From a checkpoint of a small sound classifier.
Model: 20.3M parameters, log mel input, arch transformer, activation swiglu, moe expert_choice, num experts 32, layers 14, width 160.
Training: muon at rate 0.0031, 15200 steps, batches of 256, held-out accuracy 72%.
Data: trained on acted Russian speech (Dusha), 26041 training examples, 149.4 epochs.
Rows from block 5 of a small sound classifier, named by matrix and row number. Rows with one number within an expert belong to one neuron, the router's apart. Each number is 128 + 24 x the weight over its row's rms, rounded and kept within 0 to 255. All counts start at 0. Numbers have three digits each.
After each expert's rows are labels from the 100 clips, of 14848, where the router gives the expert most weight on average: "strongest on" is what is common among them; "loudest" is the band of the loudest frequency at the time of the peak. Only what is clearly more common there than usual is listed. The data: acted Russian speech (Dusha). In brackets: how many of the 100.
# router: router (model.blocks.5.mlp.router.weight, 32x160, trained with AdamW), inputs 0-159
# gate: expert gate (model.blocks.5.mlp.gate, 32x160x160), inputs 0-159
# up: expert up (model.blocks.5.mlp.up, 32x160x160), inputs 0-159
# down: expert down (model.blocks.5.mlp.down, 32x160x160, transposed), outputs 0-159

# expert 2
router.2:137122139123092118138161169134170136135146081097113093129108147112123136091158155120098124145102120148116122114134151143159109125124103089116119115107167162126134160084092066111129136077159107174131136122126129104135111114104089109124141153094137143131109112148116124138125111161096167123128134105121174111146108141115161101150174111173148127150111111106112152091155096096099123155146133088122121107170115111111121109139163159146144145141120131096093118073096130076175134117152140
gate.0:123114086109111095125140130146105103148105161127149112115141145195132147134130150117104095114118125124150100130144132111147102117089103134141110122138118123167096131124137197082140172167145121171163137106118100102192126133120133133073115129085122146132131108145179126132120159101111112142126133123082135142122140152101122147171136168145145103132107178117121173119106173159082106130140137113112140142154101159108147123097130101133118135122131149095149113194094123123145108152145135
up.0:099142103166129107129079143112153147144111106112109141148114087158157133106117136136128133118124144086165134140081105142109126130142115093096120105162151095150160095097126088092096116140125092116106119114165142137123159119112147124123120096160136138094122109132134088158131120147095136086103138144103161122132130118137122099124091127105118149152115101129164113118151120136135147161083178130168091127077124140124092163152078136141143101138127118180135149067129138142145085076156148
down.0:113114188122125137142131112082106154117172148149130094101140150142119085112161127108144135130144141137160138143111095139106142151154150106131118157146152125170111131106128131155088110181079141109125139146141131133130135100088102153170118110125103133136175113177124190122169162120093150104098167136155111121124089131135087109129164121133158127135103132129114119055118126113115147135137160105081172124139131139142123166121110139162103111132141125149137115136118154149123166097132180
strongest on: emotion: angry (99)
loudest: 500 to 1000 Hz (26)

# expert 23
router.23:201097091155157121148098118081145143143170101098176092135164100154098140161153098177121103138163131162131133123104140124071094124150123167178094143131117115102122139145093151132133144128134102132163129155122138137160136164141113105125121138123122141120150123143098157153134130104145113133158128123139132133137107085082094158151100144135166083132158131157084141115144130119170159110134129130111161098110100129126101147134103140094145152133128130155127148123114103163174131114100122
gate.0:148118116131103123148146157120115127120144117151144118119117130143130128124175095106079086123095158116149144066124124148141154113118126112141119153124102136129081121149138109116139101138131127115129117115143097095118098141084122112152071132124099093140120156151116056129080104188106132091145085187139139145178115098137153174091136165115127080139128117151120142118130134117141123107145116095142116107150118145142139111154141151156108093140084088101105089131118145132087153135106128
up.0:148129123104106152123096124111135123117165162137122128105092101144099121118120087103161097094133111124139150109105177121120159107101127103133155179090112137130102130150131118155113151093112130122100129118143163146113073155094172130177110148138093155150109171145143075117089138098106146146152102205117118130165132134113126147138142148104097119118146126114081139157126108125152109120108106111140132108130114084141131106139110149088130081117116156116133158136152156176099158127096105
down.0:105130134105153126138158098135101132148142143117132108089153139110126179143140143137142109122117118072144148152128102127182087127118121119147076126131135137143119126116114126119127105129129152073094102156155135120095115111124142100122139149114108097141118153118098152173112155153140091144166142146102100120154141168123113158155072099135155155148128090099137145115105117097155157139104153119087154172132103159123111083129089147088169135147114119117140113111136149126169060084124104
strongest on: emotion: positive (86)
loudest: 250 to 500 Hz (63); 500 to 1000 Hz (31)

# expert 21
router.21:115111130129141136125157148067137126140131134106147131140099154141116183104114123115141106122123110126154093163147124164111165098093124130142154111142118112112148141114150142127130149096142183068116142127116133127102091142111087135097144120099126104140134126116101133095171147131122154106124119131167146123118085110133132127134068144124125073117065104135147118138155165132160120126170146127158168142110098155163134154150156124130103135091139137179141138109146147135173080136098066
gate.0:146147128143122122146126125173102080131100144123128149114079106146102116121134190116142126170117157160096136118122163141143162149143125165157138094161152120123132134120130114125117088092139138095155157105117111122102150107145138086169145139128159088119099120120142115105140132151107126140102140120080119124107083118103140167135148133109079132133143118113117144098134135149159108154158120174106157094148115114100113111141125116154102125088091144127091101087102127158048115075139113
up.0:092139138130118186114109118123154142112134165118118096142130118130142100138119107111142085052102129105162123101097096122120169162098123123112135118101109140128101148154109127142117157157095127137130122131116112143158112076126145121077141140139112135130094107131121105122128106161143136162114160104142156095110106125129153122124091104152112163134126085123110104078168096096110131108121080147150154130175147164123115144119054152143103161084145141119131142137147133107091087107109153
down.0:101144143122099070153098131137115130123119138120113124127156122128119145137123102127134112099180128133102124110137135108102114131154134127115164158121152148160085094153148119133151091109123119140116107159063181142175144102147120155091160108133147093163129126082114143165076120089167136130138151141104152143162118152135117127134189110159094121128119117114111102089108159121125155101125142143101101149124132178119087164099123155141128131100093109177101091129112162115147133126097112
strongest on: emotion: sad (88)
loudest: 2000 to 4000 Hz (41); 4000 to 8000 Hz (36)

# expert 19
router.19:129069125131108149119148129155121139149102140140118141121192109104159132141170126135144109138138125168076129102166143133154099126135105152179131083105130088133123139092119073140068140127098140138167111145120134117134139109081092122121114108134088121118145124139106093117131175113123158072143135160134097172133159129175134162140126116165142078139155100118106123131083159132111118162109090128084135110109119111121123120107107121134132099110115100122124127111123153134108152103091102
gate.0:117135102112117119175132115132129150158136129133151132107124120110083093150143139150147081138135130062125110172136128152087139127129081127112160101157158170087150112139110119105134135118151106085084107166136143098115179134131104136160128133116118123145154149125107143092129126165083118126156132085096133099151095130139145140160133179133131116135147117120132105076079130148107119102109143107090106114144060148113102119084137111143140109138154115140154147098140149084094101126127129
up.0:100135125126101109142116107139108143152142135112129150148175118139088135125151132135142076123132131113129153151135107177128165123121087106120146102144121154101161148120161110110140103110143115111163107150145136119117199132128101155125142125133089131137115126154101164086148121144111086165174138120097125096107096130151124142152133153150137090121099112087100091106119147138134126068130139118112127130156085143135094077097135139157115100163176096104160122144134158091085127146071136
down.0:099082118133113133125141153146145180111157144141139123124167105124138096084107112081170151134072127174113161137109111136134122134144121119152146156153116125139082151133163168146121118111119100107128182136153124143104097121140095108139123154123173147121124131128155140125129109083132187135115118146125158137121170114147151120123133149134125141157117180154135146112113173162096108116138110122151149161152170068123175163144128124135099083131127171090102120122116159144135165130119115
strongest on: emotion: sad (66)
loudest: 250 to 500 Hz (72)

# expert 1
router.1:097131123135109120155144115112161085077140153108077073181104151137120098133137125125096108132110134155157115117165124128113159066134094106162135120097130157134136142140111091174097118108155138116133112093102155180090130084111126121159125121132149114141124093117135118136108115164105127130102094119147108108090163101118114091124104144106099151124141106126126095144181106138103110143124111151107150134099175165150112102097136124127163157097101135129111154155119102141100144145119165
gate.0:116116105143144131125131138104092107125100117096132195177147149101132133110117124086145128128128099095136131132144173109139108125146093074157114094077128144104140147134149108115147125138118103151100126097148091117125170125126155133152123131150154099121083154166165113190139140162121113133132154087127161092142140099186149099128145077129092100107140159133169120143148091141133122148143134108102099099128141103121138147119105165155111114149095082110117143138109137135152090118105145
up.0:095144125109112136135131166157154125109136125143128122132119112125107084136117124144116142105116142133163108074132094135189074184137127132160143151116088111129131124063120115143122128138119113133129100131096108146099101146149074116127159161122152130148167157074127134097129109144128112110133120147101135095103136122103126138084091155138134102130120137123172115124105116141159098086134101165103108120123120171147128120131121118131162160122162165119140114096176180128126174165157084
down.0:116153131116071145111084122147151132096136135116134075129118136147125120115150117128109077163092135101116064090140107099080139142103120145122175149079089122089113132146142129120134115154173108156133153107151127097117149130146132110131145101146129139076097126128120105144103087157162124164079126148135100095150185138148141132159145155140161141109114117153131147106177159137140139082116136149132133123157118106111080150140153123142125106161143135128100118091164122135123103110135133
strongest on: emotion: positive (50); emotion: angry (49)
loudest: 250 to 500 Hz (49)

# expert 12
router.12:134114126111125134127139104149153135138076149125105098151120184187156138137124164147130121128132090120075143098112107115108176134144094102151160161118101102082153147120135110077120140103163112125091118101115118171139150126139087119132132104122073161153143141107105106133121106113106130098116129144095124139121052150148117071173103139116133131126129113129136117128077126157124137133148137126114103188105095126114117092132109128142153124119128100113150121108072137107115131092132130
gate.0:142131128143160104126124098133165150092096092142136162106128167141168135106162139164116101105174143122129122147070130133123089143122132134071113088159099116168131140139143188105129149129127117113102109112055140164105136135110132120128131100112165154131130097108103124162099157126080102138167097163152144094120158157102152116117096129112155085128141137101167112121120119160146123121151144103101159138151139114134111127128127108116108086139140081121167158134119120106123100142137103
up.0:102093115139131176118152139137100120138095172147126134129086105123154064129108135129097174157124125119130106120192118124154123111102153147116111152096100140120146148095138094114126123146162178094150131121153145127109106121171146161110096117167121130154115092142139185119152118086152149137152106139140112119093127114125125190174153114156143128153124151080145128149153102133158131119091138138132119152127133118104085144127150120113107138115109125190110139108143150142138135099074138
down.0:159135117131078105117123150146114121118126082118159102145139169140152139126131151140094108109163164134167102084167138105142151107123132155149091141139183139116143112098088134132114128134083129164174138127112130124157105121141135128102131123116126151155126108130091130138106142099093122110147118157072124100076132117177104171120147147159095080087140100099165097089121083133159135124119083124111112131129129141140148110155165157106113148104141145108132157168156115135110122155097136
strongest on: emotion: positive (77)
loudest: 250 to 500 Hz (44)

# expert 14
router.14:163146162169100124162157127109135151111151077146104162119156086059138134134176140142108128120111149112149160115121133158142163149116127139107130112122141117139098151146122119144119115128115126127095147137102152176153146137135100129166135115125115111122129098122123109123140105120153116134131131106146079126095142120155135129173079097135120120133142127066073138130140074117153085130153147131122146136146135157166069158108114102170161101133131109148102162086124105082119131151116166
gate.0:131123099103114115143141120112122122124158066171139124133131105137105128140150128135125176133156133138135141108151088137121088108145127089116152177157143152131134144107162072138152120085098096116113090121156153115171132099096110133174085134100135168113128176104110143099120118174122162115121131132151103109128137104108129137141104130077156154120142116132136133099091109122190108063146151114143178153148145085128121131174131152086125130128149144138131152146147145125134133132092145
up.0:130149153181145130152113092095153134159119173095108148150097169142101112139110110146123103125094128150128129115118152085151179142074144152151161133078118125141116092179124126115115123171148106157130132109113117121127138161111123111097155132123129106149098047135117131129149116101165103105130118109095184126093141110131107142126159133167144135082130160132140145128132130115080183133144126121083094106116120144131137116100113123131145120161144134126137133148128129170125121099171155
down.0:165127081055109157120097147124117153133105104109122124107135100120118130138166157157156127117126137122131120141142154173123124114098161110098100155144083122151127139139111149159143148144137138145135157143116112109079159127159144161164101112134154088143133118115162130126136105149096158107116121116088117132121120130131138100067106045119123127181104103106148133105120169129149122119134132141132144132135101127147120123122151116075094160152144161182110118138147153089078112148141152
strongest on: emotion: positive (90)
loudest: 500 to 1000 Hz (52)

# expert 3
router.3:144151127096117109102122140120115108105080121133092112098070130113077106087116153102126150104110057114137137131072143114125144156140128119104129145123104130127069135150126119096085169132129113166116133159132101112087121076152081115140107163153132108096108144120116114165104080164135146154171090089133118109111130089124121113126126111135130137116098120126081131106134107107117134146123159118115119089127100110116148089128094140119126140107094072139127142078122115132141116128132121
gate.0:136091129116118116116107137130160124102156139138148120160134117136149125096085052126191106129122143127147107087120150120121131158107142096143110166154116127133120099147166132104143145147080138148093145144151096125095097158133112127140146121096135121153114133129150127114147138176093139153090096098121132121087098117119118100127150124128094110105165109083132123121181145113109126115166151147148122094108148154131122135131114140139127078130128105130085168141099123164192133191091122
up.0:137138141117121127124126105119107149162105133108139160108149119099116119160140192133099142140143101133130142168139133133158074124135129127081172106124116118121134172104107138129109109139171117103146117131120181139146148124105153147138116135144160133112168119136106131122096097106205127096142152127163113173151146147134143151121118113141130109134124143150111138138132098145160137141093103112083121173160097113131141106139167124117109111121130153136158091129154142114029123064148119
down.0:113118163092121133156138103135117150136128119134123185120146126131111117130155219110134172102162101096110130122154112129136103156127148136103152134122128103109137134137082126078107101101132111148147134113140143151148099093136158109129156149095130098122088083178123177145115172117133129123138139106140108122148118139145098113115120099113120097149146142130168164127096148149139110113098144123150051135104115153140114120130125087119160107159126109128105133105123162130155179091174117
strongest on: emotion: angry (81)
loudest: 500 to 1000 Hz (32)

# expert 5
router.5:109113140133102141086118102073153153106128152122075147101133128123145105108101122122130097070127154137132101093104130091119151116152147094134138124142049144101124145126120123173136082127106119101144108156119142108132105145127120108103124115129144066092098149132121110140109124129165126107101137111089114095072131130134125151142122122106117135126157108125104177170109081100117142115149139148105113131147159124085093141154125122148175108092135137124081100147134101129140153078122130
gate.0:144139133121181136163067149130166129141103117128112107114093131122127155108161131126130115106074126151114139117135087088176118177167162141113121145142143104166145052141150100115158115122108101160149113122129164109136137101137089147160152080141124162097108140125103152112111122114093148120114096151147177144123140124136130121099151131142150152146120161076117127156137130152151124146134077133138162160136115136129162108122154151118153117108136126135100182120130091147114142127167117
up.0:145151152122087100112189114106141119148134108129153123142168167139125105092082087128126160162160149098112144140132157178084112099092131119138125120106117125095114171114115166169093129149100146097115157145125100139116099121128174110141095162100154115163137109180138103119162129129127117177142178093107082104143132105123123143163142124124111105107117138153102105119128113125110125148134155103100104097119096138127088144106115110162112121126115120136139080166153148125137119120092130
down.0:083108095107111127122155176146183121123162152129153139121124139108083101144122138139119137135148138138139120125109109099105165134104121116130128147152087126130176120118145117162177154076109139147137132134104147144157132126135107138098156090123124193095164172143168105102132107137109108160096156144075093104123121152133131133132101164158122145138155126178165186134173120093142105119111102107171158134125129114123143111149089153132137159137088095104111115151116118129122137153133127
strongest on: emotion: positive (86)
loudest: 250 to 500 Hz (39); 500 to 1000 Hz (26)

# expert 24
router.24:144201110121081113128110166145134091142064134137115174139104113152137157103143153124116076119153153143175135138109132068093124120133078138136136106143099134142098122120116156134118150149146114133085155130100145112107078086132149173134116111128167125130148135116134096084077155104136163170106111133152144139117151132112110106105148142115109104192132131143135114149107137167132123103152143099139151132123115129142117158162153124117121175133144132134102125147157104129150124092114125
gate.0:144093115105112092111146142160138098114117126092122135134109155110115145169145130129124095159118092136082160123137102088090134112175123181120143148153124142150159143134177136105152094132128176134137166133142167131091110154126094137082121143120175096120121106114108103092135158112100128166140114091127100150141093131149144142104115153132133131158139117146110129108102096127161148122155157111134093137118151153128133135144133154157121132157110117122133113126118163094072195074108092
up.0:116167140121125154137104128139100148110082188127092133093135098136074131097138132145145132129107150142136103141099130127102101151116110120109096094114123139075091100099107149116105163099103100087096134105109099175123159109149133109158086076135118158127117154163134096122104102096135113114134113146114127079094194134091120115122125084160129147128125111102146098160146142111158115128089122127112133117143109163133133122145095130116129145168096166095152103150135114139133126170138135
down.0:104147116153099132114156123128097071130128103133148147146120143135169094112133134099119135143189166109130129161111126087149123153164131137109129153141101135133148158155099143107160128127148116115157109143167089174056099121116091111151112135121065102153150156141099129138072148158102145119115148132104119137131153112176131156163103149096113155137126125170128135134123080133120128130169128092114132119167139146111157137164165119137147111133136116092126098130156089117111153154104129
strongest on: emotion: positive (53)
loudest: 250 to 500 Hz (50)

# expert 29
router.29:128115121110110136113091139121095073086124104139113115103119116105175108141135116152155085144153142107114110096104095131065109104144094138104101090167131144109128143104121112101127107108127125131162126159096109118111154128167100084148126106084152110152164152144084145099117143150142127151120180125119131071186115152145088116119109128127123127097109134105131146142152126127118111161179093140124131128158125122129103146125125169124101134062092166131131141139168152125121159115117123
gate.0:103164109110140127129153093130107062136100139135129130109105166155160116152122129151136138109109158106119143135171152126123109123120121153144165176127143119129164148141137148157142121104163093147177180135166121110132150146148139127142167153107153095136087126105095118144149136120157113164120110106123162131151164114157163145157120165112148194125136109135086111129091134131127099146128139136108121085145061147129150129120127104112160104146138127174095105167104164104119160116148138
up.0:092161105115135129119160094144111096135111129137128120110096157142151124160117127132135135109117157101140130152168128117110141105104112158136159174137126112110158135128137142134143102121175098127151189138159139104106147141143126112155138161116137094144102109126114130115175119134143130155125117110136154135161169094179152148164116170097120191147150095110111128129107134145141095166138135134090134062141052135126170142131134114137169116160136127167117135127132161124087177127153153
down.0:145124147099115127096155160126127185126149130143144098113153092143124130074124145159128135109180098085172099107157119144168148152144148167148120106168096167111146135114112132128108103134106118113152146124101119143164132148089099110120173102127157138129158133105098147152114147148135185113122116115111109130111118093120140168075111114146155138172172107143106125108163091147124160154154137129141145178142123145115095154108123158094135129146155142098111134120141157168149083124126124
strongest on: emotion: positive (71)
loudest: 250 to 500 Hz (49); 500 to 1000 Hz (30)

# expert 4
router.4:124161124123116093148162068104082135109113125130137109126127151124179133142154141140141173174129142127080110126136087111145123148107109171124103109146152160122127178093149071105147143105121131137114143158154130146122160153131146102088141139113113113103157115137158133129111125133117110168153123164120111135187187111135114107129143141134142111118123135126173107109103132159073134084133123161118118137131096106140193136126144116142118168128117123168135117157077140150096109148125104
gate.0:094096134129140160139122160164117130127121122176159128118104162155142115107173105123128122173097107123159129075159161096108100087111128127168129149165156140133131103116143102152171150099127117136122140108099145138150138111104148141168146124147142157136147167076120151150160108134163167125114141115118135114171130118137200137112101092150161129126150130132095069120137135160115118148122124128151143140180142122129155128115122169179107094134125139100151151153137099091119111119139103
up.0:186113113109114130122160152143132134102148137158098140181096097152127122083142167150150118124115109149129146158161150080135122124124102125141107142158099116119129150093122108165112162115144149095136101116119148126110155083059131122147139130094057163156130141140126124121143107176130169130094130107143121098179148132148126129142124114096112121123128099138118121143153127131107123158075146130118150148129156132115198151127142084140176130110121106138136137164102116129150081106116123
down.0:103143158078109122148151150172114118131102144148110166142129131129124119147129087129158093129114088146147119125106139095126121127116172140120110097135117046108138126117169160128104183129166163113109126119139120150124118124143155129142160120118126112126167100091125087140119139154158155125161164114162131152117129130080176133124093167105127119110135149142111140095119153082125108117146104109165062152146167105102152131112163135094120112151125146133113115105116130171078107138117139
strongest on: emotion: sad (71)
loudest: 500 to 1000 Hz (35)

# expert 25
router.25:129138126140150118115144135146085156113112116109129115097132118111102110144120136136129143113108159098087135155088141073185131126147130101130110132178126136118166096126127128150123074085149121107172134185163124147138105125116117146126129107112194090125152122132130123127131133152123104153124120117124095180113142105140175084177092124151074141110158113135093137140166162167123120159136082105129108141123159119149093143157114140160155133142112162125124141184138158144105134120140134
gate.0:088139130134141172093139151127116158127151088089118113077139102121149140123158136139107160128140097118089150095090156100133130168138110139168130098073093140100138122122104140094097121121142143114121097151125104124088130109143120130117126113125110113114144153126124134118121104099166141124150110177087104123138152128101157093064061141143117124143105102078159149150114108144110151116144122098202090134132150141143167134151114149131140102131090116127112131115088123138124106161155115
up.0:161153149123143126170111090111127116111156163156125151196127165140151169134092134108149110161116131167152086141164092142104098130124126103088146130183153133156115137122166130106131176132092113124134150110133167119166153116133136176147109134150134145094132104128090147145116181133089158146103135107128152141098138130150092133146154107099145141112152121135089118075170149095140107139149118127074147132120113119140129119085155141118127176113144110131123132121133102106145109124122091
down.0:137098131110155124118181100127109164163123096092164137140097126150144104115155136143136144112168110108107133136116151144146133179143121178167149095164113163098138168099120133137110090144145154121118115129163132130118147160107136116137114127150145142112118145121119125115119097110113120112146134108102158110169155146062135145117148166101075144155134111119095104137128134100094087102128132089152125155090098160093131130089140192169104134073130114111144113120166145119130111155117122
strongest on: emotion: angry (57); emotion: positive (41)
loudest: 500 to 1000 Hz (70)

# expert 18
router.18:114146091157159148101162166120132139093076149152107153127086122154112141104120089117125123127110125153127129129099078139111117071090081120146131084120124119130146093143130121127097113129095101131123132115149156101111105107096130138103093137137084103082133093112107106116140125122079157099117104083126106122120102112157141128139108149143098109089167117138132108131111145143131113096084157144150132107110136174094070109146128097165133172096116130128125146120108106120132105168095158
gate.0:121102095120134124107114130087138102138159111144136123164088176130098124111115132138113109074167118131159149163095134135126122130138113128145109125150157121111156095159146162114115138165149141112184128091169092136108139132067112142094106113145099104128135082113185122143119134151094109143133138113126127153139150141113154086138125101129101175113148089119158117113114145140129141136158119106150129151081089123158176096128122166137103161146126092133151180104161117114120166145143156
up.0:112134142183122155166136130141069164151116142131106124116126107088116133139128082145144105134123152144133107100106170151125142129171171130096119085129161167131108138103095110143142156142109106120115114142082160117158165124166123125164115148121126175132132115137115149107103157106154118128119140130114148121085085114121124110136119121148115146127117163143148154155149154142090109134133104116050185156142126130119086128144135115126117134134128121198104106180138124124136104185145137
down.0:136104124177141113152092113105107117100200135130095151125106118129108118100137085141148103141156134132143133125095127068125138139128153150122145123174145115123135116167122088128166071113107130122094110127188142141120106156110130138106146112085091089095120079120083098139151108097149106154140133128118139097142138132142154140118149111105104119123080097112137095108109106116138117113122076128086146120135156132140102138166131073111135091161107120109141114160099119088129117135143118
strongest on: emotion: positive (48)
loudest: 250 to 500 Hz (66)

# expert 22
router.22:180098116100131139156143126105150154122132102133116110109117062181121104104086152131137141126136121102111139133113156148142138124105120106148140135134124136162168138120162154107118164109173091138143129091148139149112154137152150106099122094179141138117093153120093110088112098098091121145117115155127175046126115153125130135116142112162135158179142156099089147152125115118133140120081146104145115159151124120159151186116131125120147129133146125129123119137078148155114112141165153
gate.0:106108123121116115125150086165095109086140139116138109140071093103094142188156140131130141123155153112103125148164127118151169086128119116078123163163113101128160136114151162127125095110163140137125093099120136118137121108148143121121108115139171147131129133117095156140111155131149070151155131111126139173107153114164093125134078127129113117098159136167054136171105109119179098115123104144098115125106121148146110157114090128113157108114125141128134136161139112157140112137093105
up.0:140121119129144134127126115108100106114112153115105105154114101173114125106142103157121144146163116117122148138154129155112145131144166132139092132115098082138108073120119109085131083118133143105188134112165157116130153080158078148122166112122122103121142121126094145172159093183135153142151133114087150091180130119128124131129179174160112132113125148133138128148124139118159127175063137145108138121129143138127134144114156109111134157128127088107153113165110113142177139143105176
down.0:175141145145121146130161165125092192118168129126131142073158123132187147086159106189138163119135134160129128125102121120162130104138117161155127145105138105129159141107095129186129155112122094107138169112119149121116125110146123130160126183138130156139158149113160148144103113135119150141096122148122086151171108108133135147126135132128164158102095126138094122138132077125162101123110123145123117120139105103171161151135160100111117134150133126133124105084104128132123164183119095
strongest on: emotion: angry (66)
loudest: 500 to 1000 Hz (47)

# expert 26
router.26:147135165085163123156138128127139158152140110129112119090138109085168102144175131144139138177098139082125149131163163113157145174158123156088145124138080140121131090072137132115129138096141138098080115117157118092143095128097106140138126123131130147135109120118152137155127135175134123161143129124108133148172103131123169143113087120135110101124151160100111147129153127089128179090117132128143156090143117171133089134153143132154148103174094179116114109155133107117150133107139116
gate.0:137095113148131088158109107115100132127123111124127160104129137116119122131126152097124173138150137096090163183062119138146121133148110140160126131135102160109092175144185110075108131154112139126147113127123134136159129178141177136132139134167136116179159060094098139150133116129134136146133107155131157132151174139121133109127129127097091156092129131125141172114106120128123154148135144100132087098179098112118148180135117112164127128111137138157114176138148124124128123156155128
up.0:139099148134159107159119122161104147095143112114116140133127135083101145137113127090138155121153125070089134130087114153178119137114131141143146121098064118092102142127151078105102156164119085129199095128105158138136129164159128156126106117122153135177126080141106159166141117114134131125111101134139161093147145169127113110102130102131117167098158140085126151119134159104142129168104150139147116134145118161167119156108099115145097124161107142124126144122096106120141139104154106
down.0:121131130101117157087118169137133098158157095116159115091120150147099145128133150089111099143146164133135137125105154136102115118134163117111122114119175163110112116134142127153119113078155145115090148120154113112133099134127143164154118120092147178138090153132149098135092149080053114120143114174116179099134113102124153151119162133144127120116085155107079122086116103107126114127129158126079133114136155105124128129152107198116159136144113122076110131129119129165118117133131122
strongest on: emotion: angry (94)
loudest: 500 to 1000 Hz (26)